From a checkpoint of a small masked image model.
Model: 8.44M parameters, arch mlp_mixer, norm rmsnorm, activation gelu, num experts 16, patch size [8, 8], width 192.
Training: 15600 steps, batches of 384.
Data: trained on photos of plants and fungi (iNaturalist), 45211 training examples, 132.5 epochs.
Rows from block 12, named by matrix and row number. Rows with one number belong to one neuron. Each number is 200 + 20 x the weight over its row's rms, rounded and kept within 0 to 999. All counts start at 0. After the name is the row's rms in percent of the matrix's.
# fc1: MLP up (model.blocks.12.mlp.fc1.weight, 1152x192), inputs 96-191
# fc2: MLP down (model.blocks.12.mlp.fc2.weight, 192x1152, transposed), outputs 96-191
fc1.1000,089,212,151,205,161,212,222,217,229,192,194,202,191,200,188,227,196,168,178,186,183,210,203,211,186,240,194,180,181,189,186,225,218,213,188,210,187,201,199,239,199,212,203,200,164,212,210,214,221,201,188,202,196,216,201,213,212,259,192,196,207,210,228,214,204,171,207,199,195,195,214,185,186,229,187,194,234,185,226,178,208,198,201,178,179,183,206,189,192,171,209,184,192,200,186,205,221
fc2.1000,092,201,196,194,215,187,194,209,216,201,232,200,212,167,198,224,213,224,225,229,204,180,195,184,204,181,227,178,210,205,176,204,198,230,221,191,214,201,225,207,218,175,194,204,219,199,189,188,156,175,251,209,209,169,210,210,174,173,183,196,177,192,194,208,231,205,179,201,192,209,203,222,190,229,177,201,176,183,199,190,175,217,191,222,210,150,222,219,224,226,188,197,168,188,244,205,160
fc1.1001,097,196,193,171,188,196,192,224,205,180,158,190,178,237,170,216,212,184,218,214,185,198,220,186,177,172,195,164,206,169,226,193,206,230,200,223,202,244,255,243,188,200,234,186,178,199,207,200,248,228,181,201,202,194,210,187,146,196,192,215,190,196,196,196,250,195,187,193,216,196,212,221,195,232,206,187,217,213,205,197,193,213,219,180,229,182,208,204,202,189,203,215,237,190,205,174,185
fc2.1001,097,158,188,197,209,184,195,177,195,231,199,220,210,185,213,228,152,228,166,132,196,202,193,214,194,227,194,234,197,192,179,206,210,201,198,189,203,182,201,176,184,208,179,203,219,200,178,209,186,167,196,199,171,211,219,184,220,202,202,204,220,210,197,196,147,238,204,207,205,177,181,151,192,210,201,202,186,201,200,209,204,234,176,217,172,190,190,170,200,229,169,185,187,213,214,187,208
fc1.1002,064,242,179,167,222,244,182,203,199,188,183,185,197,192,213,245,193,197,200,169,208,184,185,209,197,185,201,213,216,201,208,224,210,200,169,222,213,193,218,145,236,213,232,232,221,182,179,198,231,185,171,193,204,170,201,169,203,173,200,184,191,183,185,194,220,196,227,169,196,202,212,185,185,219,197,191,212,204,158,215,207,198,167,222,203,201,193,173,215,204,202,168,193,212,183,201,209
fc2.1002,072,187,191,217,198,179,220,189,189,185,212,241,197,210,162,202,202,206,191,230,190,224,190,186,187,218,215,218,175,205,209,168,188,192,190,200,195,203,162,271,170,176,179,224,211,216,196,178,213,201,223,174,207,209,194,212,196,228,192,208,231,214,200,194,196,229,179,237,208,210,167,181,227,165,223,217,209,219,239,193,188,197,214,184,194,220,197,250,176,188,177,239,212,201,231,215,222
fc1.1003,174,231,185,194,210,211,196,207,225,174,203,163,187,200,205,214,178,230,207,186,173,192,199,222,218,199,221,181,189,188,197,205,222,212,216,228,192,208,201,215,191,211,219,218,246,208,210,172,211,198,170,189,200,203,184,216,216,183,178,186,201,193,197,198,187,215,216,211,200,205,204,204,251,221,237,224,213,177,176,207,187,217,217,215,198,207,211,145,218,232,204,197,183,178,209,222,229
fc2.1003,123,187,194,178,247,224,173,217,208,192,196,223,207,176,199,220,209,226,210,188,180,193,195,191,192,189,189,218,200,205,217,211,193,213,201,200,199,181,221,217,185,207,189,189,204,223,193,211,215,189,207,168,152,197,175,178,180,181,206,210,232,198,211,183,196,189,205,250,201,189,210,210,213,174,272,209,221,213,196,217,199,198,172,230,193,179,188,229,195,259,236,216,196,210,198,231,224
fc1.1004,095,166,205,209,209,184,220,216,226,197,193,190,193,190,171,207,222,215,195,222,209,180,197,177,125,190,189,248,205,227,203,211,192,188,237,226,175,208,178,208,193,206,203,212,201,192,227,191,228,174,244,205,201,190,156,206,193,234,165,203,205,170,181,204,195,184,227,196,176,193,216,169,187,218,210,211,200,208,228,211,205,195,195,228,217,208,217,190,216,176,201,203,172,231,177,221,226
fc2.1004,108,246,203,219,175,210,168,197,204,180,193,209,201,152,236,182,220,223,196,207,230,191,202,241,219,228,208,201,190,213,180,193,196,210,181,185,213,200,201,180,206,179,203,191,213,191,161,164,151,223,164,213,190,185,213,199,219,207,236,220,190,211,217,209,197,189,181,214,212,201,184,213,206,167,175,198,219,181,191,158,201,197,215,168,168,192,205,205,188,219,217,210,219,183,247,187,209
fc1.1005,103,211,243,203,196,201,170,199,205,207,176,240,164,213,198,190,206,200,212,216,217,196,200,246,172,218,220,202,228,207,192,185,209,217,202,185,193,170,221,203,187,197,218,211,240,216,195,196,164,220,188,208,195,228,223,214,203,217,184,197,211,216,175,171,225,210,224,208,167,233,237,222,176,176,216,191,190,203,221,210,159,232,187,226,171,202,186,202,189,138,174,182,213,221,187,223,224
fc2.1005,098,194,224,182,206,193,227,192,221,160,170,242,237,198,183,205,186,169,197,199,209,200,204,168,191,206,192,203,206,176,167,190,214,192,190,191,204,203,188,174,234,185,191,171,194,194,240,201,179,221,187,206,214,190,197,179,215,233,209,197,177,188,213,209,181,214,182,199,207,183,248,195,187,227,210,158,222,170,226,219,202,192,206,176,185,175,234,207,233,230,200,205,189,180,211,196,217
fc1.1006,043,219,182,213,212,174,188,220,177,244,198,191,195,205,211,182,160,187,222,200,193,219,196,189,179,218,194,207,215,183,179,234,185,209,211,197,188,186,205,204,198,244,189,206,172,226,201,200,195,210,162,210,157,172,197,196,181,246,174,218,228,188,184,181,211,239,214,196,155,219,227,210,218,242,218,207,210,174,222,172,215,184,222,211,174,185,190,206,233,211,210,200,201,175,186,216,215
fc2.1006,055,197,227,151,196,201,217,197,228,192,202,166,235,199,183,222,199,205,210,205,202,202,184,182,224,170,161,189,208,204,224,178,213,202,202,171,192,194,221,173,207,235,228,210,181,218,223,203,204,206,226,209,219,166,160,200,176,164,202,194,180,212,172,230,200,176,230,188,237,189,178,206,220,206,210,211,192,201,190,258,156,213,168,173,210,222,216,208,202,191,175,208,215,175,191,197,183
fc1.1007,049,197,221,198,171,211,206,140,203,207,205,203,181,207,235,227,206,205,199,190,186,199,179,219,211,165,190,186,204,197,209,155,200,177,209,248,144,225,203,164,180,201,207,203,225,198,196,206,202,209,225,199,199,169,205,157,236,172,224,203,180,168,187,179,177,201,222,216,209,201,226,202,187,199,184,195,218,223,193,194,227,205,192,202,186,201,187,216,196,206,187,197,214,207,191,234,206
fc2.1007,062,225,207,215,194,204,222,247,215,186,189,175,198,212,135,171,200,190,186,214,208,201,213,222,213,200,202,174,213,179,200,210,210,223,213,149,199,180,187,238,186,204,200,209,191,230,229,195,204,219,212,174,202,176,184,219,177,209,199,204,199,242,166,217,198,235,182,193,200,220,157,195,211,224,211,243,188,191,193,232,189,200,180,219,188,200,209,201,213,167,240,202,199,188,166,212,205
fc1.1008,084,237,187,215,185,217,174,204,214,178,179,202,186,216,222,189,201,174,197,213,240,202,168,209,258,208,192,179,207,217,184,170,177,217,218,212,186,216,205,230,217,219,206,187,231,212,212,183,207,177,220,198,183,205,226,207,202,178,188,213,199,194,209,161,217,160,188,233,145,197,201,185,188,242,163,206,175,201,203,213,204,223,218,186,190,191,183,185,226,193,198,226,230,196,209,200,206
fc2.1008,094,125,192,206,226,186,209,200,196,249,207,183,206,186,185,244,183,190,214,189,180,192,229,199,178,178,216,243,201,199,210,217,237,192,191,183,200,212,204,183,218,197,185,253,122,197,196,230,194,246,201,204,200,231,171,186,179,216,167,190,203,199,215,202,170,194,203,156,211,203,179,206,201,156,228,191,194,201,215,187,178,189,195,195,180,233,231,187,213,216,209,179,183,203,210,204,186
fc1.1009,088,190,193,215,193,192,162,215,195,214,195,201,194,170,208,186,151,204,192,229,211,183,190,237,179,162,190,180,230,203,212,200,209,199,196,203,187,200,223,204,211,199,230,195,179,195,205,218,229,203,169,171,218,176,180,221,217,210,171,181,201,231,185,230,160,177,209,183,189,176,199,203,172,229,184,192,223,207,233,191,199,209,198,197,166,208,198,158,224,172,169,170,227,190,169,198,220
fc2.1009,113,155,196,184,199,202,204,184,219,202,204,186,225,212,208,208,237,217,233,165,208,204,184,179,189,260,222,218,190,212,192,209,186,191,193,214,214,204,206,179,158,206,173,174,181,188,189,183,211,195,202,227,203,235,213,172,179,186,242,196,186,181,180,184,203,171,191,229,189,214,178,206,187,175,200,190,246,202,172,206,209,198,186,206,233,164,179,232,169,247,201,226,208,185,219,202,185
fc1.1010,086,194,171,178,200,224,210,229,212,182,170,200,191,165,227,195,175,191,218,200,216,235,145,195,208,160,191,192,221,168,205,197,214,180,182,192,192,166,246,182,200,193,211,183,198,204,192,193,149,183,172,215,196,183,203,188,194,228,205,203,171,244,203,209,210,186,218,202,175,188,165,226,222,224,218,183,193,201,220,218,229,226,213,226,185,189,227,234,184,224,182,159,222,222,198,195,208
fc2.1010,088,254,204,206,189,212,177,163,214,191,211,245,205,208,177,175,197,194,160,225,201,191,198,204,179,199,224,192,137,202,207,164,193,199,196,200,218,199,176,197,217,173,200,165,198,216,209,212,194,222,204,199,198,205,213,208,214,224,171,219,194,197,192,176,206,216,176,218,187,218,235,206,209,186,198,189,219,193,202,207,148,186,181,171,211,208,197,158,161,182,197,204,149,195,237,170,171
fc1.1011,097,176,183,204,218,171,184,203,196,201,190,181,169,202,207,203,211,205,230,211,212,219,207,187,192,203,228,182,196,204,217,221,216,198,219,226,195,187,201,184,234,202,228,197,174,191,223,203,202,196,186,172,156,197,204,201,212,196,193,169,212,184,193,198,181,273,238,227,191,254,206,178,181,237,191,193,210,220,194,212,219,210,194,210,238,208,205,229,188,184,183,171,188,186,246,214,193
fc2.1011,102,233,203,178,190,210,194,165,226,213,206,189,246,227,219,236,213,188,192,217,176,205,186,195,184,221,213,195,192,221,182,186,206,204,202,199,179,197,183,208,190,195,181,175,218,171,188,212,214,219,195,224,247,201,242,179,157,192,210,206,203,184,184,185,213,169,190,152,204,180,215,199,192,179,211,211,195,203,186,181,189,202,193,185,219,216,219,197,197,166,248,238,164,196,189,180,171
fc1.1012,130,238,194,231,218,193,200,186,198,179,194,221,233,176,209,232,209,252,227,158,228,180,207,207,189,218,203,217,206,216,178,197,191,187,241,178,193,215,207,218,209,189,243,226,216,234,217,187,194,200,232,212,210,166,159,198,250,198,173,202,177,183,198,196,189,183,205,233,178,191,206,186,227,207,131,218,227,187,199,182,187,182,190,180,214,207,176,226,227,167,181,200,155,249,224,202,214
fc2.1012,125,199,189,179,225,201,217,197,191,213,197,180,191,188,225,200,198,221,196,214,164,174,183,215,199,226,165,218,194,202,221,222,188,203,171,152,177,208,194,181,213,181,206,194,244,190,165,234,204,213,161,210,191,168,205,193,233,182,231,195,175,193,213,194,192,227,188,182,214,180,209,217,192,197,239,218,180,204,295,213,190,192,209,186,148,190,183,203,158,220,214,192,208,177,205,183,214
fc1.1013,057,200,193,193,207,211,205,172,222,162,194,231,216,219,217,238,214,198,248,202,187,185,178,189,214,185,235,210,203,188,184,206,193,224,223,204,162,140,200,196,195,186,214,223,181,209,225,196,207,184,210,189,210,217,185,210,195,215,202,194,188,214,200,189,207,191,193,178,174,192,153,222,212,212,209,198,215,204,201,221,189,211,229,206,193,235,206,229,193,247,165,201,213,198,228,211,181
fc2.1013,067,220,180,217,200,189,198,216,190,200,189,188,167,200,155,206,187,188,185,166,197,215,188,193,189,197,200,198,222,191,230,168,202,205,206,205,218,196,195,218,184,220,192,187,206,200,163,260,195,219,168,190,191,198,197,188,180,171,204,208,195,205,213,207,223,163,206,184,177,206,212,221,210,205,214,186,195,203,189,210,172,198,184,202,206,211,216,227,209,154,226,214,181,227,176,169,193
fc1.1014,122,207,184,207,169,205,213,191,198,186,207,217,171,221,203,171,206,228,168,215,172,207,151,186,197,191,177,189,211,170,191,228,219,218,184,211,213,175,216,204,213,193,219,256,190,195,193,237,214,194,205,214,206,200,209,172,186,213,206,195,195,207,231,180,206,251,212,202,226,212,192,203,214,219,200,218,213,197,217,183,204,201,177,213,180,209,176,194,176,173,214,227,226,177,204,226,205
fc2.1014,103,193,199,197,198,187,215,208,206,181,179,209,239,213,184,187,193,209,236,211,226,209,234,188,181,190,164,226,190,210,214,185,182,203,168,223,180,240,211,194,241,219,192,154,174,184,159,175,226,181,209,196,207,178,193,233,224,234,213,199,242,219,192,213,205,189,189,208,237,212,188,186,186,223,188,219,215,200,220,209,231,213,236,199,206,200,228,223,197,207,225,202,193,213,202,228,212
fc1.1015,106,191,167,239,209,173,171,141,201,192,199,196,194,181,208,187,197,220,192,192,206,184,222,181,220,207,182,205,180,200,184,200,240,220,197,195,201,193,201,186,178,181,207,222,213,195,200,231,173,185,195,212,202,175,188,176,170,202,164,218,177,192,167,198,211,186,226,212,221,200,210,218,206,244,209,221,211,203,217,193,198,217,189,229,213,180,178,173,203,218,182,190,189,220,240,214,197
fc2.1015,101,179,208,180,185,239,229,248,186,177,200,218,161,207,178,212,175,208,173,181,191,207,194,201,173,203,226,210,223,187,223,206,177,200,226,216,201,229,212,240,211,223,215,208,187,186,213,194,198,206,193,204,197,202,205,205,234,200,217,205,215,185,207,205,193,232,224,184,176,177,173,166,189,201,194,194,198,199,209,213,220,208,208,202,195,225,218,183,160,208,211,209,209,149,202,173,174
fc1.1016,112,187,188,187,198,193,241,203,178,185,213,209,210,223,190,215,206,164,195,206,174,213,213,217,187,187,218,182,196,208,233,169,227,205,185,195,185,172,204,211,221,206,267,203,168,204,217,180,210,147,188,182,221,182,212,188,178,204,228,199,233,224,206,165,220,181,229,208,177,201,186,193,208,192,143,183,205,195,205,204,233,226,198,178,222,199,226,189,190,207,170,208,183,195,191,217,223
fc2.1016,097,204,199,197,207,218,203,194,193,208,194,171,193,194,239,190,165,215,196,198,219,209,213,189,232,217,194,219,199,213,173,244,175,209,188,187,208,198,182,164,204,228,195,196,255,188,205,187,207,209,183,186,230,211,219,206,193,217,201,209,157,199,205,184,192,193,197,191,206,197,156,201,161,216,224,207,165,212,205,181,207,206,212,201,209,150,191,221,213,197,218,188,217,147,209,196,182
fc1.1017,111,187,217,184,183,182,169,194,190,199,224,157,186,181,189,176,200,248,197,192,201,201,205,227,232,215,241,180,205,194,188,223,198,181,198,204,190,178,232,176,202,175,247,191,215,202,177,192,224,169,200,191,175,181,203,227,205,243,221,205,212,212,205,168,180,191,168,194,182,225,227,192,237,193,237,212,216,188,206,242,192,201,171,213,216,206,216,188,208,210,185,194,191,184,181,216,222
fc2.1017,111,242,195,229,166,173,216,213,184,226,187,210,226,211,194,211,201,166,205,203,181,197,186,176,191,170,203,208,226,179,218,164,169,233,248,176,209,188,214,173,193,200,165,182,191,211,225,190,201,211,214,197,219,217,200,184,203,182,222,194,183,222,210,221,219,186,223,221,210,193,225,229,167,194,168,199,212,199,204,169,213,186,227,233,201,171,213,184,189,170,217,227,224,210,230,198,246
fc1.1018,086,223,184,190,203,172,169,208,181,205,212,182,174,234,224,203,180,207,202,227,177,162,214,212,171,159,230,205,226,174,203,202,231,219,215,203,220,207,179,198,191,204,177,179,229,163,210,223,193,209,174,204,210,218,199,188,185,200,183,204,205,197,162,202,173,207,195,181,195,187,198,203,193,218,190,166,195,226,218,177,210,215,180,207,208,200,220,198,215,186,238,185,226,197,203,227,168
fc2.1018,090,172,176,220,202,220,210,192,202,219,195,201,196,208,196,206,220,206,216,158,214,213,175,210,224,255,159,188,182,213,206,215,179,218,165,215,176,174,206,179,201,219,226,214,209,254,197,184,215,202,227,179,173,183,214,194,205,223,219,201,181,216,249,179,205,186,205,221,199,190,203,185,205,221,218,230,187,189,182,230,190,181,200,190,221,200,181,226,179,202,185,219,177,199,157,161,222
fc1.1019,139,197,194,208,206,201,200,190,194,209,211,200,211,223,231,196,184,192,197,166,183,202,158,204,167,190,218,193,224,189,172,211,204,235,202,203,217,205,247,203,182,204,230,226,194,206,203,208,229,153,205,249,190,223,184,198,196,222,214,194,192,203,209,176,198,227,218,238,220,234,184,186,192,193,180,198,235,193,225,203,195,230,211,223,230,152,207,220,180,192,177,214,181,193,181,229,204
fc2.1019,125,177,196,219,214,184,207,175,185,189,210,210,172,196,189,189,209,186,180,230,234,204,222,216,235,226,190,182,221,202,172,216,159,205,189,191,186,170,187,194,211,232,171,174,203,210,147,187,218,202,187,145,214,180,222,195,199,207,164,217,169,205,183,207,193,193,201,166,220,159,242,215,186,252,192,246,225,220,179,238,201,196,217,185,210,242,169,164,176,219,178,182,222,194,213,194,190
fc1.1020,091,224,224,176,214,194,178,235,199,193,208,166,199,198,250,192,182,201,195,194,186,221,222,195,205,211,201,214,225,210,185,185,206,208,208,200,211,178,209,209,175,177,232,181,218,211,215,194,204,195,198,217,209,222,236,230,186,171,208,174,193,210,247,257,214,182,154,200,210,213,230,181,178,200,217,217,179,214,187,194,204,179,196,230,197,164,196,199,189,178,223,182,179,183,226,177,228
fc2.1020,093,196,188,204,215,209,211,197,160,218,213,191,176,208,184,217,151,195,247,200,184,200,202,182,200,173,192,203,195,187,187,209,235,170,236,169,167,219,209,218,197,158,200,208,239,251,198,207,215,207,179,218,221,216,205,183,208,230,198,181,214,189,193,234,198,169,167,190,184,222,222,197,162,220,184,198,224,211,169,228,207,185,171,188,220,184,185,187,196,183,214,184,195,175,203,203,200
fc1.1021,072,206,227,200,190,213,177,177,196,254,222,182,211,203,188,193,159,209,217,198,204,199,198,239,191,213,166,193,218,230,210,205,187,172,208,231,192,178,184,239,191,206,235,220,187,220,191,190,174,187,178,193,178,198,223,179,198,204,171,240,216,208,218,162,145,196,201,204,214,210,193,205,218,219,204,220,196,196,207,173,159,197,222,213,226,220,187,239,199,221,171,168,220,166,203,251,238
fc2.1021,075,208,157,183,193,175,240,198,170,159,170,198,163,184,196,181,186,177,180,205,180,209,170,179,198,207,187,195,199,183,190,210,197,199,211,227,195,225,224,194,225,218,193,170,202,198,211,208,217,195,223,180,207,211,155,228,197,168,207,181,203,187,183,223,227,214,192,202,185,181,208,209,200,219,183,184,222,181,184,235,203,222,206,194,176,187,223,189,200,151,198,213,203,215,166,172,168
fc1.1022,103,194,211,185,211,178,179,195,204,199,173,203,179,249,182,213,171,202,165,190,198,180,220,193,160,202,190,180,187,193,203,209,176,210,199,251,187,206,215,225,208,200,185,202,214,208,216,171,223,197,244,208,187,221,154,178,233,220,223,206,214,215,217,220,185,195,194,194,219,169,154,186,197,208,227,199,208,173,212,190,224,173,204,185,204,203,194,188,186,192,218,205,199,199,178,252,229
fc2.1022,100,238,203,213,172,211,193,214,196,199,199,206,194,189,203,244,200,230,210,209,198,202,193,237,208,219,207,203,209,222,209,209,209,192,214,184,191,195,193,190,190,198,220,249,228,193,186,192,189,198,205,195,193,186,208,188,165,182,189,178,229,213,191,210,210,173,198,172,213,210,211,188,229,187,171,222,169,196,194,197,174,179,213,203,199,206,204,210,162,194,220,212,173,227,212,197,172
fc1.1023,138,216,201,207,222,218,196,225,214,189,191,189,225,221,181,190,189,208,182,201,193,203,157,168,236,197,223,179,188,186,194,185,156,177,197,245,188,206,223,204,230,210,226,235,187,219,215,224,222,165,196,188,252,198,206,219,226,193,168,207,162,197,233,218,207,187,205,187,205,206,238,175,207,215,174,176,151,174,222,223,180,172,198,198,223,177,192,204,173,198,200,176,177,205,191,227,214
fc2.1023,100,157,214,181,185,231,163,205,191,178,185,212,196,202,210,212,177,170,191,209,216,170,193,219,162,184,157,195,203,196,206,212,197,182,214,173,195,203,195,232,187,201,219,195,172,191,195,194,186,197,229,209,207,176,212,207,157,178,193,208,260,192,207,213,186,202,185,204,197,228,178,240,219,220,204,202,167,186,175,205,208,202,193,211,162,243,194,200,196,187,213,201,183,172,215,179,179
fc1.1024,101,197,217,200,207,239,232,177,200,199,174,208,206,226,182,223,204,187,166,185,222,213,196,194,160,203,234,203,226,179,192,162,225,204,187,210,176,184,215,203,136,173,214,231,178,205,200,198,184,193,201,171,215,188,204,203,191,210,208,176,211,207,207,183,205,209,211,168,160,230,219,194,198,180,208,183,203,175,188,201,208,206,232,221,207,197,194,203,231,217,171,186,175,214,213,250,204
fc2.1024,088,210,219,219,223,206,184,228,189,172,181,203,219,208,182,184,231,248,195,222,190,193,203,227,230,233,203,186,178,187,205,208,193,210,206,229,200,193,173,194,212,202,200,190,200,178,197,218,156,215,172,193,209,186,190,182,218,217,161,202,176,228,216,191,203,238,210,188,191,216,187,227,203,256,198,158,189,198,198,240,181,188,197,188,186,222,194,223,210,205,234,173,205,180,214,162,195
fc1.1025,143,225,196,201,227,197,178,195,208,196,212,232,178,210,189,230,210,169,219,179,241,185,187,217,193,196,207,190,216,231,190,201,203,193,217,204,176,183,217,227,182,207,211,182,213,218,186,170,207,200,181,199,217,197,181,165,229,251,190,210,196,206,205,170,223,226,198,197,182,195,236,176,190,196,168,188,191,201,200,194,155,190,130,197,220,229,213,219,163,176,201,200,209,205,207,164,213
fc2.1025,121,181,193,160,234,209,217,211,200,192,202,209,187,178,203,175,182,190,197,200,184,209,180,197,191,218,186,238,186,210,251,235,202,204,187,207,186,203,176,165,224,187,196,214,217,204,210,201,204,198,193,191,181,203,181,186,242,218,240,185,190,194,210,207,200,193,198,197,217,190,202,207,231,220,220,188,208,221,179,198,227,195,190,198,216,206,190,152,265,206,198,219,179,195,137,243,195
fc1.1026,141,220,210,184,206,201,180,203,196,214,230,226,197,235,213,183,199,190,150,168,211,211,190,192,180,168,215,170,222,202,164,215,183,237,193,254,219,196,260,195,239,210,205,216,173,205,207,238,201,198,205,221,180,194,205,189,202,207,169,220,198,205,204,209,199,183,239,253,215,224,189,206,186,171,205,186,219,232,213,210,210,188,189,212,214,179,232,211,182,195,192,185,217,185,224,244,219
fc2.1026,116,225,225,186,181,186,211,194,165,185,202,226,198,190,198,205,176,178,219,197,186,185,183,212,193,218,204,181,229,187,170,181,171,223,189,141,196,208,218,143,206,247,200,204,197,230,161,204,214,218,205,190,219,172,214,210,192,223,180,216,204,215,146,202,194,214,192,181,192,161,232,202,156,216,201,200,215,190,201,228,200,188,221,193,224,210,170,192,183,200,188,208,165,184,192,193,214
fc1.1027,091,222,191,188,199,220,188,210,211,199,134,170,198,215,242,192,216,209,202,207,209,193,178,224,196,202,158,219,195,190,205,235,176,203,189,215,191,184,227,204,202,233,202,236,184,188,181,235,217,210,199,247,210,187,182,193,223,206,196,174,159,196,207,183,224,201,191,215,199,193,186,205,215,218,188,175,218,213,208,167,225,200,185,206,206,201,165,217,187,209,181,216,188,211,209,202,238
fc2.1027,106,172,199,207,181,207,186,198,185,175,215,224,195,212,179,221,178,189,190,214,171,213,198,200,213,206,240,188,202,195,163,185,213,179,224,179,202,233,183,175,201,185,188,226,222,235,227,180,175,233,219,173,154,203,204,184,179,188,174,198,231,205,167,205,189,194,204,164,165,189,207,204,176,196,236,233,207,199,197,232,165,213,206,184,155,197,209,167,214,185,201,209,214,169,180,222,165
fc1.1028,091,185,203,210,215,187,186,202,186,167,173,188,203,203,224,182,210,176,184,217,192,180,243,216,173,195,186,208,150,175,193,230,191,216,259,206,207,214,224,199,187,205,207,198,191,181,220,200,189,194,201,193,207,182,177,209,226,245,208,216,211,199,235,228,195,189,184,192,232,188,201,168,190,202,188,202,166,192,204,175,218,210,193,242,182,195,214,198,181,215,193,226,192,198,196,185,199
fc2.1028,097,205,210,197,190,205,210,222,225,241,213,221,224,204,215,219,219,235,219,194,205,204,183,157,248,177,211,196,242,231,205,162,201,211,128,178,218,189,197,197,221,196,220,189,219,182,205,188,175,226,210,213,204,223,223,225,179,173,181,180,184,193,211,190,207,209,198,231,213,218,232,219,212,218,202,197,220,191,207,193,195,169,209,165,223,202,199,195,187,202,194,206,174,184,195,219,205
fc1.1029,060,239,236,210,193,222,199,167,185,196,198,227,231,205,211,225,242,221,193,221,175,214,205,170,192,214,166,184,255,195,230,178,217,196,184,186,185,162,213,208,209,175,225,193,212,199,205,181,220,182,169,200,210,185,227,158,198,198,238,203,195,182,168,186,222,207,213,194,141,191,180,198,199,204,195,206,207,216,202,184,216,214,210,220,201,217,209,255,198,215,168,223,180,225,213,226,212
fc2.1029,071,187,195,210,184,206,245,210,185,168,226,212,234,165,169,202,206,172,182,169,187,197,196,217,231,214,183,235,180,206,204,185,209,181,232,196,179,216,196,208,238,223,197,199,203,191,225,206,213,191,191,165,213,210,152,230,203,176,161,204,179,193,226,196,187,168,220,231,190,206,193,205,190,202,193,183,217,182,174,228,172,214,164,166,195,189,214,155,163,170,207,204,203,154,186,165,220
fc1.1030,121,232,191,200,211,199,205,189,190,185,203,183,215,193,187,167,209,219,160,196,186,170,183,201,185,180,233,179,197,200,205,250,190,205,191,189,206,213,208,209,191,185,204,236,204,185,188,210,209,180,174,215,206,183,226,211,209,203,187,203,201,193,223,206,211,218,210,202,175,188,229,191,231,181,221,189,169,215,198,168,228,205,220,203,179,245,217,205,178,191,186,177,221,200,177,189,209
fc2.1030,100,210,203,176,222,216,177,192,227,195,205,192,163,197,190,179,216,206,229,217,199,195,177,196,175,210,189,172,210,208,184,181,189,193,212,209,204,164,188,198,196,203,216,177,201,201,229,229,199,221,168,150,189,189,211,219,222,188,177,195,218,208,189,189,207,183,204,206,165,219,189,220,217,215,190,224,202,189,206,220,220,202,183,192,234,170,216,227,206,171,185,199,161,175,223,220,212
fc1.1031,073,227,180,204,184,210,174,214,188,233,201,163,211,247,191,197,193,187,214,202,198,174,219,213,192,214,197,195,185,216,189,200,206,184,223,206,197,159,241,202,195,224,221,225,208,219,200,219,177,213,178,159,151,212,212,208,168,180,184,171,206,207,202,200,212,227,193,237,233,218,203,177,226,245,228,206,224,179,186,154,195,208,196,202,194,164,197,195,211,182,222,193,193,216,213,210,191
fc2.1031,077,192,189,189,191,193,197,183,198,172,200,186,171,208,176,220,206,205,157,184,216,208,177,195,179,186,187,184,215,184,216,171,196,195,165,163,215,221,211,217,237,189,187,162,227,204,239,217,191,220,228,211,215,186,198,171,238,208,224,201,211,193,196,197,198,216,203,194,222,182,218,144,171,193,220,187,186,217,191,193,194,191,188,183,215,199,212,206,217,172,205,204,206,191,210,211,246
fc1.1032,095,180,192,207,176,196,167,233,206,210,211,192,186,183,233,200,208,198,204,186,201,197,232,214,190,207,206,170,186,231,201,192,179,204,199,185,192,183,217,202,212,155,204,190,178,173,205,229,217,192,209,184,221,196,191,160,193,220,202,211,200,222,238,196,213,214,200,204,216,208,180,186,241,216,223,221,186,163,211,196,186,238,179,203,219,204,208,232,151,181,197,179,187,196,187,173,215
fc2.1032,106,209,145,212,184,201,165,177,209,227,201,255,189,213,195,208,196,191,193,223,189,201,188,203,234,208,205,192,198,158,199,198,191,191,193,188,225,219,165,201,156,213,216,220,182,216,164,188,174,176,192,227,196,216,186,193,176,226,206,205,170,231,183,193,189,224,189,193,177,180,203,203,210,160,192,216,215,218,179,179,187,204,165,219,190,186,195,221,216,224,164,186,197,209,199,221,191
fc1.1033,076,200,180,215,214,229,221,175,186,197,208,166,218,176,158,231,235,220,159,204,218,189,186,207,196,204,184,197,234,211,204,229,193,213,184,241,185,193,196,207,157,199,211,156,189,247,208,212,192,207,203,227,227,179,165,204,183,241,168,193,174,201,191,209,214,194,187,176,216,181,191,189,165,200,212,201,200,179,212,162,221,219,213,206,201,207,225,173,213,194,181,180,168,193,197,179,195
fc2.1033,079,215,211,210,174,195,184,227,195,201,201,224,192,190,212,162,194,175,235,230,196,215,207,185,202,199,193,192,165,209,213,216,217,197,201,196,212,217,191,176,256,181,202,208,217,154,201,168,185,215,199,192,195,214,241,195,221,201,221,188,195,192,192,197,179,162,204,233,188,236,211,215,239,200,194,182,202,190,214,196,186,213,209,196,211,179,176,190,199,192,208,257,225,215,197,218,189
fc1.1034,117,190,226,196,211,181,207,225,224,222,205,198,219,179,170,202,196,199,167,197,178,173,174,203,205,182,213,170,192,190,205,219,207,209,206,218,185,201,181,234,210,168,247,199,201,174,171,203,164,174,216,204,186,200,240,180,240,207,189,219,199,194,233,197,192,213,197,186,155,196,234,205,187,197,172,211,153,174,185,174,193,210,161,222,216,217,179,229,191,208,196,173,216,171,173,184,221
fc2.1034,102,242,210,197,206,191,190,194,210,228,173,197,180,206,224,207,204,209,227,211,249,194,201,232,201,187,179,225,182,208,164,202,190,171,245,150,195,225,226,236,193,190,203,186,227,204,186,181,237,195,219,172,210,214,204,219,193,227,170,193,231,185,229,177,200,201,196,242,173,246,166,193,179,229,190,173,193,207,224,186,215,211,182,192,230,149,192,174,217,197,182,179,200,200,207,193,162
fc1.1035,077,237,200,205,180,203,241,221,207,181,223,222,221,199,195,198,206,223,233,209,239,176,203,205,194,189,173,161,216,205,199,201,239,176,163,201,180,206,199,210,201,204,205,216,209,187,212,196,182,197,182,221,189,223,218,203,194,178,208,201,193,227,182,196,188,173,198,202,199,257,194,221,173,238,188,201,169,191,211,191,179,194,203,225,179,188,222,207,235,184,179,179,170,196,197,220,236
fc2.1035,092,178,184,210,210,172,184,178,172,191,185,158,186,200,208,196,201,205,187,154,138,213,191,173,200,217,210,222,191,215,170,210,199,194,238,198,213,184,200,193,190,198,215,177,195,216,190,208,212,210,212,185,187,191,183,216,219,227,168,200,223,175,232,200,200,222,221,179,178,147,193,203,192,194,211,198,211,213,175,186,211,195,226,184,201,225,207,170,152,190,211,215,242,176,196,168,194